config.yaml
arch: "resnext"
crop_scale_min: 1
horizontal_flip: true
targets: ["finding"]
num_classes: 4
widths: [192, 336, 576, 1024]
optimizer: "normuon"
muon_scale: "spectral"
orthogonalizer: "newton_schulz_5"
adamw_lr_other_params: 0.0017
steps: 11200
final_lr_fraction: 0
weight_decay: 0.02
Rows from block 7 of a small image embedding model, named by matrix and row number. Rows with one number belong to one channel. Each number is 200 + 20 x the weight over its row's rms, rounded and kept within 0 to 999. All counts start at 0. After the name is the row's rms in percent of the matrix's.
After each channel's rows are labels from the 100 images, of 14976, where the channel reaches its highest value: "responds to" is what is common among them. Only what is clearly more common there than usual is listed. The data: retinal OCT scans (Kermany 2017). In brackets: how many of the 100, against the usual share in percent.
# convs1: grouped (4 groups) 3x3 conv (model.blocks.7.convs.1.weight, 288x72x3x3, each kernel summed), inputs within the group 0-71
# convs2: expand pointwise conv (model.blocks.7.convs.2.weight, 576x288x1x1, transposed), outputs 0-95

convs1.53,091,168,215,180,200,213,229,218,175,209,213,207,208,211,190,213,203,148,198,229,191,175,166,199,177,167,207,189,184,191,206,188,193,169,179,179,191,199,170,211,214,202,218,198,188,237,194,238,158,198,175,188,203,197,238,192,219,190,175,189,229,197,216,196,208,215,171,177,173,229,178,209,188
convs2.53,101,201,216,188,229,235,163,221,198,218,193,232,218,211,195,226,185,183,192,227,205,248,202,167,180,197,195,177,196,211,179,233,216,212,197,209,221,203,208,235,205,209,219,189,206,184,216,243,238,208,171,233,191,180,203,239,211,198,170,207,201,214,196,249,217,199,217,186,215,223,204,198,221,214,173,202,208,176,162,194,206,210,181,174,183,234,209,180,229,134,218,180,206,197,212,189,207
responds to: finding: choroidal neovascularization (97 vs 29.4)

convs1.127,094,232,208,185,156,201,193,212,181,188,181,209,182,216,198,209,196,212,180,209,213,177,194,207,228,165,209,189,164,221,205,205,198,173,151,188,205,180,189,187,215,186,154,169,177,212,161,222,182,195,212,168,201,190,187,179,204,177,199,200,193,209,176,177,202,209,192,171,236,197,207,187,160
convs2.127,102,199,205,189,186,207,225,187,172,169,183,234,212,219,221,204,204,235,178,201,194,208,190,177,207,226,212,192,183,210,186,211,182,227,190,216,214,195,200,215,193,190,182,175,197,210,197,173,205,217,184,214,186,208,210,200,188,188,184,184,231,224,238,228,210,244,176,177,196,183,196,227,206,198,189,200,211,213,221,173,185,204,176,214,169,206,192,166,205,186,210,144,168,200,164,157,196
responds to: finding: choroidal neovascularization (86 vs 29.4)

convs1.20,101,253,227,200,202,216,191,191,187,177,200,194,216,180,199,211,195,194,197,212,174,191,202,169,172,195,179,179,187,242,226,177,199,228,193,193,196,200,201,241,197,208,198,216,214,191,214,194,187,193,224,213,217,188,206,258,163,168,222,212,171,233,182,240,202,186,186,223,217,205,210,185,195
convs2.20,097,182,257,196,243,206,201,177,180,201,243,200,217,196,213,237,189,227,156,206,180,186,192,180,200,170,223,236,195,198,209,205,173,178,187,188,205,198,183,176,185,209,210,185,211,188,213,228,202,209,189,174,181,209,185,180,185,157,208,219,218,181,171,198,160,190,195,175,192,240,167,195,232,200,213,192,201,197,182,182,201,190,194,175,207,194,204,219,223,157,195,205,209,168,207,197,178
responds to: finding: normal (97 vs 51.6)

convs1.97,087,212,196,199,192,209,204,231,204,220,199,244,220,189,205,199,215,212,188,182,224,209,158,173,197,146,212,192,224,189,172,197,191,206,217,170,180,190,208,228,218,179,204,178,216,227,184,212,185,205,185,174,187,195,147,196,194,189,174,220,218,183,234,176,178,191,225,218,234,216,196,194,208
convs2.97,108,182,212,188,210,163,202,222,205,185,186,190,174,224,177,213,212,199,172,208,217,236,240,211,168,147,203,211,174,192,239,195,176,191,214,204,228,166,195,220,207,216,194,223,172,218,204,216,165,200,228,180,206,208,215,213,187,177,197,207,155,158,193,203,161,202,198,174,208,194,216,182,220,207,219,180,208,222,222,206,248,184,195,193,200,236,238,238,172,197,197,190,197,184,185,218,172
responds to: finding: choroidal neovascularization (99 vs 29.4)

convs1.36,115,246,207,185,172,189,225,171,198,148,195,192,188,207,231,184,196,213,181,212,205,212,207,202,186,206,184,182,188,201,208,181,207,208,214,191,183,208,200,176,225,190,229,187,188,202,199,252,190,183,185,186,181,203,220,174,211,210,164,210,146,192,201,196,178,150,193,203,186,227,199,171,188
convs2.36,103,219,210,213,206,232,208,216,166,171,211,181,215,186,188,263,212,192,217,183,186,233,204,199,185,217,212,232,211,191,164,173,182,172,230,185,230,169,208,195,190,198,218,203,177,166,208,194,191,219,183,196,235,215,206,223,228,229,200,197,201,219,274,216,213,167,229,179,184,194,196,214,222,200,214,195,203,239,167,199,209,208,179,229,204,181,175,169,219,220,180,227,229,163,224,199,196
responds to: finding: choroidal neovascularization (99 vs 29.4)

convs1.133,078,195,160,190,196,207,203,191,183,189,197,190,216,232,190,209,196,230,201,204,169,225,164,191,189,204,198,171,182,221,173,184,215,206,157,212,204,161,219,189,176,227,226,204,189,229,229,236,191,189,201,192,179,208,224,231,220,202,225,175,194,194,219,210,208,211,215,165,185,170,215,216,234
convs2.133,106,174,214,160,212,220,187,207,172,222,208,148,221,209,189,192,204,191,212,197,196,192,206,211,217,193,212,233,251,230,186,177,250,193,194,201,197,213,187,216,207,166,187,188,186,187,185,209,205,217,211,184,221,221,198,187,204,198,204,217,197,226,193,200,207,192,217,197,244,183,199,185,209,172,219,185,197,205,190,195,206,167,194,183,211,227,202,167,246,229,189,170,215,196,161,183,204
responds to: finding: diabetic macular edema (72 vs 11.7)

convs1.255,110,165,196,192,202,208,207,203,206,200,249,183,244,227,194,203,202,205,174,188,188,197,215,179,195,227,231,226,239,187,202,180,172,206,205,186,226,221,211,240,197,196,207,191,186,218,194,220,162,190,202,177,233,209,202,186,198,220,207,193,196,186,202,146,249,181,183,211,186,211,203,192,189
convs2.255,101,198,200,198,208,187,182,193,197,196,224,200,199,223,197,208,217,223,213,195,181,175,222,146,210,198,206,231,192,192,213,186,216,160,220,212,222,220,181,238,230,200,225,195,219,198,195,192,207,173,174,238,181,232,197,194,195,199,223,183,194,195,225,215,164,192,238,192,185,205,203,194,199,195,190,215,201,216,217,192,200,201,203,206,220,190,184,209,167,175,187,203,204,249,195,197,188
responds to: finding: choroidal neovascularization (90 vs 29.4)

convs1.34,089,203,164,175,171,168,195,175,203,188,200,199,177,210,187,222,204,213,208,225,171,182,218,161,213,212,215,200,205,173,200,192,199,171,196,198,167,173,161,200,216,174,226,199,165,181,203,190,208,204,188,198,200,205,192,205,216,213,187,206,184,191,194,196,173,161,202,218,203,178,242,147,165
convs2.34,092,184,189,213,194,160,189,192,163,231,175,174,199,197,210,214,195,180,193,175,229,180,191,205,172,215,160,201,216,218,226,211,209,179,185,237,170,227,219,206,192,214,220,189,176,210,193,235,222,194,182,188,167,190,208,195,187,202,192,174,194,198,178,222,189,187,197,216,228,190,197,206,227,186,201,238,198,201,220,197,213,201,184,224,197,204,216,176,228,181,172,181,189,199,204,206,212
responds to: finding: normal (83 vs 51.6)

convs1.160,095,199,214,188,193,230,226,193,186,191,233,191,221,174,214,201,203,226,178,259,215,213,169,205,218,170,157,196,225,202,205,200,215,196,170,221,179,188,224,192,188,213,190,237,181,186,188,182,220,228,211,190,178,229,237,207,191,201,194,181,189,176,178,190,226,198,210,241,181,197,199,195,195
convs2.160,108,206,155,178,182,186,171,184,223,197,160,206,208,206,184,163,193,193,156,220,207,209,230,201,173,197,216,222,211,199,179,205,246,205,167,194,133,160,227,219,218,197,198,166,189,180,216,201,223,218,239,182,207,205,193,222,199,201,177,222,220,209,196,216,224,227,184,179,210,189,206,191,196,212,193,172,196,216,226,205,186,198,211,193,197,201,198,213,190,204,218,187,187,184,195,206,181
responds to: finding: drusen (34 vs 7.4)

convs1.78,074,193,201,176,198,192,177,187,172,200,217,210,233,169,198,182,214,226,171,202,223,201,218,200,182,176,262,205,188,192,209,179,228,173,195,183,227,207,202,198,195,163,228,192,206,203,211,217,231,205,199,197,218,201,202,201,214,207,207,208,186,192,187,176,231,240,210,214,219,168,150,170,186
convs2.78,106,175,213,220,223,204,197,188,164,175,185,187,197,254,201,208,188,194,206,187,172,233,207,190,220,197,189,200,171,193,193,217,197,189,213,213,186,181,189,224,185,214,166,207,201,199,176,202,166,187,201,185,200,209,209,236,156,190,193,167,180,245,185,270,209,190,193,238,221,203,204,209,190,207,177,190,207,191,227,141,178,212,227,214,195,180,218,219,215,186,180,190,197,196,187,211,232
responds to: finding: choroidal neovascularization (99 vs 29.4)

convs1.139,106,220,176,173,198,164,174,193,216,180,227,235,186,208,203,183,176,159,219,207,229,230,193,179,208,222,165,205,212,200,207,173,189,218,183,219,222,181,167,236,179,186,217,183,209,196,227,213,219,175,175,200,174,230,200,210,187,222,208,186,207,177,216,219,201,207,175,216,212,201,184,202,231
convs2.139,093,238,169,160,209,204,192,186,176,183,207,173,221,217,193,223,212,224,207,203,196,187,187,211,190,185,195,193,213,169,221,192,201,202,177,194,218,196,206,188,197,189,212,224,227,189,192,198,182,185,168,207,244,236,186,225,192,216,192,190,182,200,189,187,186,183,191,222,187,199,190,170,173,262,188,206,201,229,213,183,216,221,168,240,215,208,216,206,198,211,209,206,207,212,176,220,205
responds to: finding: drusen (33 vs 7.4)

convs1.241,098,245,211,239,196,232,208,185,226,193,179,176,153,177,199,186,161,184,231,199,184,160,187,213,226,162,184,193,172,228,172,221,201,167,202,194,198,176,209,198,207,212,196,213,222,210,217,175,198,218,193,190,207,194,192,198,184,196,192,239,192,228,201,187,171,208,195,184,217,192,200,206,190
convs2.241,102,169,186,178,216,194,201,233,164,213,257,191,196,184,202,187,202,176,223,207,179,194,161,242,202,214,176,231,203,165,212,227,230,219,202,198,196,208,202,176,218,200,205,180,222,175,212,184,215,203,231,187,202,224,245,200,202,229,241,184,155,213,201,199,218,220,203,205,230,202,221,200,192,177,225,222,186,239,199,224,183,194,208,227,195,224,195,224,221,231,196,233,179,214,199,189,205
responds to: finding: choroidal neovascularization (72 vs 29.4); finding: diabetic macular edema (28 vs 11.7)

convs1.274,086,240,177,225,212,223,202,191,215,200,182,200,206,199,225,152,188,191,190,195,200,179,177,198,202,194,201,201,187,216,199,214,236,186,195,212,245,166,202,195,188,247,221,181,248,191,211,185,156,199,187,196,191,196,178,215,191,202,217,237,198,207,185,173,185,190,173,227,221,213,211,176,219
convs2.274,097,207,168,182,189,183,200,251,190,179,196,182,189,164,213,190,228,206,181,194,177,198,229,187,219,194,206,182,222,209,220,168,194,199,196,162,228,188,203,205,165,200,216,216,224,206,200,189,197,185,229,189,182,164,207,205,202,187,197,240,174,194,224,202,211,202,200,206,193,201,197,208,200,228,179,199,212,180,214,188,168,176,223,209,207,172,183,216,181,180,227,185,217,178,177,201,205
responds to: finding: choroidal neovascularization (79 vs 29.4)

convs1.123,082,183,204,195,199,199,179,185,197,212,212,203,219,183,209,172,188,189,211,204,242,201,195,190,211,202,166,200,168,188,181,170,168,221,183,227,169,208,211,213,179,232,202,209,227,197,225,217,239,187,173,222,200,231,191,199,211,212,187,232,177,195,190,179,168,216,180,169,224,163,183,205,239
convs2.123,102,199,212,185,197,187,222,225,180,200,213,168,210,213,209,233,219,168,221,211,191,193,209,203,182,192,182,205,220,202,178,178,187,203,192,215,198,195,196,207,223,202,181,212,210,220,170,215,178,218,172,196,183,228,185,199,223,225,198,210,163,195,206,133,194,198,195,190,186,192,187,182,211,204,160,163,201,200,187,162,233,199,212,191,162,247,235,200,231,202,183,191,225,211,204,200,181
responds to: finding: normal (100 vs 51.6)

convs1.250,076,195,192,191,212,225,189,211,197,201,208,213,185,211,220,203,220,181,214,179,212,190,191,202,226,191,153,193,206,188,166,219,181,194,227,211,171,195,207,209,173,215,199,192,205,212,189,191,175,219,177,213,181,248,221,188,222,172,202,193,183,224,206,203,236,220,197,200,219,174,232,224,129
convs2.250,098,216,206,159,200,180,199,166,181,219,186,227,218,211,195,187,183,187,194,233,185,201,155,212,207,210,217,197,207,214,191,200,177,183,197,179,189,223,194,230,185,186,203,214,179,183,206,225,176,196,192,212,230,221,182,203,181,199,186,194,195,230,159,234,220,208,219,204,192,182,206,204,183,195,198,183,206,178,236,216,209,173,202,198,200,172,218,201,248,216,200,212,224,199,203,229,161
responds to: finding: choroidal neovascularization (100 vs 29.4)

convs1.207,100,183,164,166,207,214,191,216,191,194,170,211,191,179,195,207,217,237,206,215,214,227,193,214,216,170,171,176,212,189,198,142,221,205,226,204,190,166,236,216,227,205,161,181,196,181,206,168,175,221,191,192,219,212,217,199,174,198,172,203,221,219,161,204,203,204,215,187,198,205,198,211,198
convs2.207,097,189,198,185,192,195,234,160,180,188,169,206,236,182,192,209,167,201,195,171,175,215,201,179,224,218,200,200,178,184,213,211,257,181,199,190,221,197,217,217,217,210,189,185,205,174,233,180,209,197,191,196,169,210,220,181,205,266,195,195,216,191,190,204,210,225,167,220,173,204,183,196,184,182,221,188,200,179,225,192,209,169,213,213,210,193,198,195,185,193,198,217,197,234,199,199,195
responds to: finding: normal (100 vs 51.6)

convs1.187,102,196,214,184,188,198,191,193,167,192,193,217,193,206,215,183,199,182,187,189,188,203,194,199,218,183,196,174,197,226,217,232,177,170,246,194,167,222,211,203,166,195,196,190,196,203,232,199,206,194,217,240,209,194,162,181,158,189,243,184,197,187,235,179,200,188,189,166,241,194,216,231,189
convs2.187,101,190,181,184,186,190,237,230,241,213,208,184,220,200,192,177,245,233,221,192,235,202,213,186,177,208,198,189,191,192,167,228,197,194,202,183,195,202,189,209,200,173,186,200,201,170,197,240,213,189,218,210,191,199,190,202,221,215,171,196,192,198,213,203,197,182,182,218,188,171,189,193,201,192,193,234,199,202,213,191,215,202,195,205,207,189,233,198,191,215,156,219,161,192,190,234,185
responds to: finding: choroidal neovascularization (75 vs 29.4)

convs1.180,064,198,209,208,233,185,201,196,186,212,178,202,177,203,175,191,233,193,207,193,182,183,191,162,243,177,187,198,219,180,192,198,207,173,194,240,169,195,215,239,188,212,189,192,218,183,170,223,182,197,174,174,183,189,201,177,168,201,173,202,182,186,212,190,250,213,200,179,178,175,200,224,172
convs2.180,097,196,211,201,194,156,202,197,189,225,192,177,187,169,206,192,198,228,209,154,173,225,164,195,195,205,163,166,171,182,198,210,198,201,228,224,186,198,159,181,209,211,170,199,214,199,199,230,167,224,179,207,193,223,232,202,187,180,209,194,204,198,171,182,209,194,167,172,188,185,213,198,194,154,177,201,183,175,187,205,203,177,193,175,219,226,196,203,181,219,224,193,196,211,192,189,173
responds to: finding: normal (98 vs 51.6)

convs1.198,103,213,168,249,207,201,214,214,197,202,208,170,215,188,174,171,221,212,230,215,176,210,204,193,175,197,193,161,194,172,227,240,207,183,197,186,192,189,206,196,225,216,196,180,207,203,230,190,205,204,222,225,226,232,245,192,221,183,183,222,208,193,183,202,243,192,192,186,206,165,219,202,214
convs2.198,098,191,189,216,202,174,207,182,195,217,201,207,228,237,207,195,165,208,218,118,212,211,193,229,232,234,200,178,196,202,160,189,213,193,155,210,191,203,213,187,180,190,228,168,167,200,214,175,214,189,179,241,195,175,185,185,177,213,223,169,196,181,229,184,187,197,226,226,163,177,170,189,225,161,200,167,169,222,194,199,207,189,192,193,221,196,174,229,213,221,205,196,188,189,183,187,173
responds to: finding: normal (78 vs 51.6)

convs1.65,092,188,227,198,197,215,199,173,195,202,213,191,172,211,180,193,209,193,177,200,209,178,189,214,164,189,196,186,207,187,223,172,190,171,160,174,205,166,186,224,217,187,217,212,190,244,191,209,185,173,181,169,211,184,245,230,185,215,170,181,167,215,198,213,221,191,180,173,220,227,226,208,210
convs2.65,105,185,180,174,197,198,196,172,226,201,177,211,209,202,173,215,217,222,197,210,227,203,186,206,226,156,165,198,207,226,194,186,205,233,200,182,213,206,229,182,200,220,218,187,208,182,194,209,210,178,191,206,156,202,204,201,187,236,228,182,193,205,206,181,223,183,205,201,148,203,204,222,219,189,190,187,186,188,219,215,187,194,209,240,195,244,201,191,200,139,201,195,215,217,196,231,184
responds to: finding: normal (99 vs 51.6)

convs1.181,102,202,193,197,234,219,224,210,189,208,248,167,228,170,194,210,221,215,200,190,223,188,204,202,234,230,192,197,210,172,209,156,212,212,192,189,225,147,213,205,207,211,188,201,194,187,250,214,206,193,218,233,210,198,184,224,193,184,183,200,218,208,193,223,186,158,213,187,226,217,202,211,198
convs2.181,103,207,204,205,200,171,187,204,212,220,223,200,228,194,207,213,192,245,205,205,216,191,172,212,177,184,198,204,227,173,216,205,201,205,200,211,199,178,218,210,172,190,194,202,177,212,178,171,186,163,184,233,192,196,245,243,181,177,197,216,215,188,182,192,225,202,170,181,216,198,199,197,208,183,219,195,210,205,148,202,180,191,207,210,212,158,168,240,196,196,206,218,166,220,217,225,155
responds to: finding: choroidal neovascularization (99 vs 29.4)

convs1.59,084,185,177,186,215,211,192,208,197,166,184,203,206,197,207,196,215,211,186,191,236,181,190,177,199,175,223,236,216,186,193,193,192,199,194,188,172,208,197,178,229,205,234,233,190,208,182,212,210,193,153,183,213,230,219,190,233,255,199,162,172,195,213,163,201,190,227,170,207,211,217,216,216
convs2.59,100,224,204,226,192,192,215,217,207,197,176,185,200,211,177,199,246,186,208,177,196,201,189,180,189,205,207,196,227,197,205,177,193,223,205,197,245,203,182,192,191,198,185,198,172,219,199,210,189,188,196,201,197,216,206,173,227,228,211,223,219,212,167,206,208,176,182,203,234,227,209,180,204,200,226,223,214,173,206,182,194,193,208,205,201,177,198,229,213,208,227,224,181,196,211,214,227
responds to: finding: choroidal neovascularization (99 vs 29.4)

convs1.40,083,206,228,178,187,205,214,189,211,191,213,182,231,201,186,189,205,188,188,188,236,200,186,184,171,164,206,176,222,245,227,194,210,215,175,192,196,233,174,219,185,211,234,194,236,186,221,201,210,193,174,172,223,183,205,197,204,185,184,213,159,218,202,248,212,204,204,213,221,219,210,234,218
convs2.40,099,218,232,249,185,186,225,187,181,215,189,182,205,232,182,250,216,177,207,198,222,208,185,204,196,192,198,199,205,155,216,205,193,231,257,192,193,190,181,199,207,192,165,167,184,207,182,210,180,215,209,209,241,197,212,228,173,221,187,184,188,240,206,156,194,200,209,214,207,167,217,223,209,211,186,228,220,239,200,192,221,176,225,186,221,190,210,235,206,241,197,186,195,196,220,208,216
responds to: finding: choroidal neovascularization (85 vs 29.4)

convs1.87,119,198,175,191,219,236,213,202,214,201,224,181,210,202,205,192,177,185,208,196,229,201,200,206,195,172,209,182,149,209,203,182,179,183,177,160,209,200,199,167,174,148,177,183,197,185,213,230,210,209,190,189,212,226,169,236,207,204,177,210,206,217,172,201,208,201,210,178,218,193,205,153,233
convs2.87,107,195,194,190,192,224,205,225,235,172,220,196,169,188,218,167,170,193,206,197,177,210,219,213,204,214,206,219,200,233,203,214,254,189,203,238,127,258,204,195,202,208,223,196,186,205,237,222,173,216,214,191,213,200,183,197,193,192,191,221,201,199,184,211,189,208,219,191,195,213,194,200,182,233,236,224,192,199,180,226,211,202,193,236,214,186,164,198,163,200,223,191,213,241,204,204,171
responds to: finding: normal (93 vs 51.6)

convs1.260,122,201,187,177,214,174,219,200,188,235,185,174,201,187,214,214,195,222,175,207,201,236,221,195,186,216,203,176,218,198,270,174,215,196,199,189,206,218,199,212,179,200,182,189,203,178,170,204,201,155,201,217,202,170,191,196,256,180,216,170,191,174,188,184,200,185,198,196,176,197,176,188,215
convs2.260,095,165,200,210,192,182,209,177,180,190,193,194,213,206,182,221,172,185,187,162,221,227,230,216,200,191,191,205,226,213,206,171,169,153,211,213,182,190,179,223,180,199,165,190,197,206,211,203,219,185,188,195,188,234,211,199,184,155,177,194,235,216,179,193,199,178,186,226,213,217,199,199,189,214,197,243,197,203,183,216,196,237,206,208,214,190,223,197,166,242,198,179,181,221,206,219,192
responds to: finding: drusen (99 vs 7.4)

convs1.169,107,189,221,155,230,199,239,185,202,226,190,185,234,183,195,194,217,202,187,163,177,188,200,202,206,224,190,174,207,156,215,174,233,215,192,196,194,166,213,208,179,184,200,234,184,154,220,181,189,235,221,200,213,187,208,195,170,216,182,188,174,186,209,184,180,188,217,206,205,207,197,218,196
convs2.169,093,197,192,181,215,177,216,191,189,193,208,209,251,223,211,224,214,216,214,159,200,212,226,187,221,182,158,237,174,174,207,221,207,198,170,183,178,200,212,208,213,216,190,217,201,164,191,193,192,178,189,219,206,234,189,228,210,203,220,231,176,199,213,248,220,221,207,168,181,218,157,209,207,216,194,235,187,249,169,162,233,215,193,190,222,167,228,205,201,225,207,210,192,191,182,198,158
responds to: finding: normal (99 vs 51.6)

convs1.125,128,198,186,216,178,180,190,195,221,202,225,184,199,171,194,205,175,173,260,204,243,176,201,206,187,217,201,168,245,174,192,185,206,177,216,210,173,186,191,188,182,218,201,184,206,157,228,198,202,178,192,160,184,210,195,200,194,178,216,184,174,189,218,196,202,211,189,237,208,186,190,211,226
convs2.125,103,212,172,186,182,184,197,199,167,219,220,222,220,221,248,196,231,221,210,206,189,195,206,190,196,203,236,218,198,216,205,214,200,260,192,183,212,211,190,185,229,167,205,184,186,195,202,188,148,171,226,183,203,187,205,212,203,202,213,227,232,181,231,195,165,200,195,216,201,197,178,210,145,190,191,211,185,224,188,186,187,194,170,182,186,194,226,201,170,178,208,170,188,206,182,201,178
responds to: finding: drusen (62 vs 7.4)

convs1.211,093,188,175,174,233,211,203,191,163,213,196,184,212,193,210,199,215,206,192,213,187,231,207,205,194,207,186,197,211,178,179,142,202,161,171,225,193,187,201,266,206,222,217,198,221,176,214,200,199,205,185,213,207,243,190,212,164,209,188,190,210,208,204,204,223,193,194,215,222,229,201,232,218
convs2.211,100,170,195,240,181,232,180,224,198,161,182,184,195,199,208,237,219,211,178,197,196,184,219,175,266,182,222,237,173,218,179,232,213,186,242,198,211,200,199,186,211,200,189,222,183,203,178,228,245,232,210,207,188,177,207,235,204,213,202,191,193,188,161,188,197,194,189,184,189,202,175,192,228,195,214,170,200,211,198,189,204,221,211,214,199,209,221,188,246,221,212,198,180,170,188,210,224
responds to: finding: normal (100 vs 51.6)

convs1.167,116,183,191,169,192,173,207,202,214,217,169,156,193,188,204,163,184,206,219,185,182,218,195,193,196,183,217,209,224,184,177,218,215,200,169,216,176,235,191,191,206,200,213,213,237,200,197,205,170,214,173,185,207,198,177,182,173,201,185,214,180,192,185,240,207,256,224,195,167,208,231,216,191
convs2.167,100,188,223,206,201,196,235,137,226,198,221,191,192,223,197,186,211,229,193,215,214,211,214,151,188,185,195,197,214,190,220,179,240,193,209,233,226,207,204,193,216,217,195,188,220,202,215,183,200,192,154,196,201,218,241,184,171,221,174,205,216,194,211,213,213,198,242,208,194,227,186,226,209,198,212,174,183,208,191,186,198,206,230,185,195,182,195,207,198,229,161,275,193,173,187,180,194
responds to: finding: choroidal neovascularization (84 vs 29.4)

convs1.61,111,210,197,191,219,216,194,197,203,229,180,199,184,180,176,216,208,196,182,177,234,186,181,209,177,211,208,198,220,233,198,194,199,188,194,182,203,227,192,216,164,225,212,203,176,214,211,200,173,195,200,191,193,178,167,193,218,204,176,199,262,195,169,219,191,258,188,181,227,166,195,193,235
convs2.61,096,225,204,183,202,234,213,202,184,197,196,193,206,204,209,221,192,206,196,199,191,211,227,247,187,210,214,208,189,192,201,212,236,215,164,189,214,146,201,193,176,192,239,146,195,190,197,204,202,219,230,208,196,214,235,193,240,215,204,225,213,215,203,179,194,201,187,173,212,216,178,265,207,223,183,231,210,232,205,177,192,192,208,184,210,183,196,211,212,186,140,205,211,183,193,204,245
responds to: finding: normal (84 vs 51.6)

convs1.84,085,199,188,200,201,168,211,219,235,198,188,161,200,186,195,193,183,168,212,230,184,165,173,188,220,213,194,195,215,170,188,199,236,161,175,182,185,178,218,182,186,217,222,191,213,209,210,181,196,171,183,159,230,212,198,203,195,195,241,211,167,202,196,207,207,186,203,217,190,201,156,229,188
convs2.84,098,232,165,211,212,201,225,224,172,195,179,213,213,195,167,195,225,215,199,243,187,182,199,205,198,202,175,205,170,179,191,214,192,185,184,182,203,218,205,200,180,204,218,202,170,176,229,196,210,162,205,156,197,237,228,216,212,188,214,217,181,172,147,182,227,209,215,208,218,213,199,195,185,209,213,197,188,213,189,199,187,200,218,180,206,218,209,220,166,235,153,149,186,195,231,224,185
responds to: finding: diabetic macular edema (54 vs 11.7)

convs1.27,106,177,220,206,194,200,165,210,203,243,190,212,172,172,204,197,231,221,170,180,229,161,194,197,168,193,175,179,205,209,191,201,188,176,186,210,212,208,201,188,156,227,180,214,173,199,226,170,215,211,201,170,194,171,176,189,211,194,196,202,232,199,167,190,231,216,220,193,186,177,204,206,231
convs2.27,093,225,246,176,170,197,191,227,224,192,203,219,208,192,214,166,187,201,217,215,232,200,212,212,210,179,213,194,188,183,205,235,229,175,231,171,208,203,182,179,188,234,179,193,222,168,197,208,196,198,158,182,207,210,237,212,247,180,212,186,218,198,201,207,176,209,200,191,182,218,195,161,243,188,219,172,175,188,187,171,179,225,198,203,216,198,238,163,223,184,195,212,182,201,217,197,248
responds to: finding: normal (97 vs 51.6)

convs1.257,085,190,192,193,178,190,190,182,221,234,227,207,189,202,182,183,222,201,209,228,189,189,179,192,226,200,228,203,168,215,187,218,228,197,193,232,237,199,192,192,198,188,218,215,188,182,199,218,178,191,190,190,207,189,149,235,227,199,200,223,182,166,197,206,208,217,179,226,186,245,216,212,251
convs2.257,098,188,195,213,167,185,212,216,221,177,227,171,193,182,211,230,217,215,210,223,162,194,211,186,193,238,231,192,194,159,197,210,233,233,191,153,169,186,212,189,221,205,184,199,230,200,181,216,213,204,201,178,209,195,211,178,187,186,204,246,196,193,221,192,205,225,176,210,215,174,214,223,176,188,192,218,173,194,161,195,233,212,195,193,188,155,230,192,184,211,215,192,251,236,202,202,177
responds to: finding: choroidal neovascularization (100 vs 29.4)

convs1.177,124,196,189,164,199,221,191,198,192,214,207,186,203,195,175,209,184,215,204,204,200,202,196,183,196,224,195,185,207,192,208,161,193,172,209,207,194,170,210,200,214,225,209,182,196,147,236,207,197,178,195,275,217,194,201,199,166,189,201,203,228,186,167,194,206,182,206,176,242,240,195,219,211
convs2.177,103,213,224,220,210,186,211,208,181,235,205,178,224,173,222,193,213,163,240,195,178,151,212,188,173,241,240,188,255,194,191,216,209,205,202,164,197,225,173,199,203,195,213,210,222,220,221,223,181,224,200,205,198,221,218,227,222,193,196,195,192,230,193,202,226,202,194,202,183,264,205,217,188,212,207,199,181,179,185,202,203,185,178,237,206,182,193,174,235,224,211,191,181,213,219,187,221
responds to: finding: normal (100 vs 51.6)

convs1.280,100,248,149,220,223,191,224,210,217,225,239,182,202,178,187,181,205,222,195,207,199,238,194,186,215,176,161,213,202,225,242,219,206,211,200,210,183,200,179,212,182,201,192,203,174,206,207,202,185,217,184,165,185,192,183,226,226,194,174,198,205,224,167,198,175,184,204,164,190,207,199,196,188
convs2.280,103,180,204,219,204,219,183,200,197,209,198,195,183,192,207,188,171,239,180,173,179,192,203,180,213,183,181,202,183,166,226,194,183,243,195,192,167,169,213,182,167,226,188,182,221,171,170,214,206,191,196,168,221,210,178,219,192,182,190,200,154,174,250,218,217,199,172,182,177,216,187,213,180,184,212,201,196,181,213,232,164,189,197,204,182,187,168,230,203,195,192,217,185,161,204,155,164
responds to: finding: choroidal neovascularization (100 vs 29.4)

convs1.24,089,223,242,203,196,194,188,200,190,216,229,202,198,172,199,214,211,197,215,192,189,223,189,180,232,226,217,217,196,224,188,196,179,226,211,236,199,177,203,222,186,220,191,193,250,182,189,202,174,187,211,206,219,185,197,225,179,230,234,216,207,200,180,187,210,221,211,235,238,174,237,167,211
convs2.24,100,201,211,201,238,204,228,207,188,219,202,197,209,179,227,153,193,187,189,181,190,170,214,219,172,185,201,218,191,208,173,211,172,214,193,180,222,229,211,203,224,227,222,200,211,195,208,196,184,184,191,182,238,162,210,202,200,216,186,190,179,187,215,202,178,197,199,213,182,183,166,204,188,177,248,241,215,220,222,206,201,239,160,215,234,192,186,211,227,197,207,179,189,203,208,165,223
responds to: finding: choroidal neovascularization (100 vs 29.4)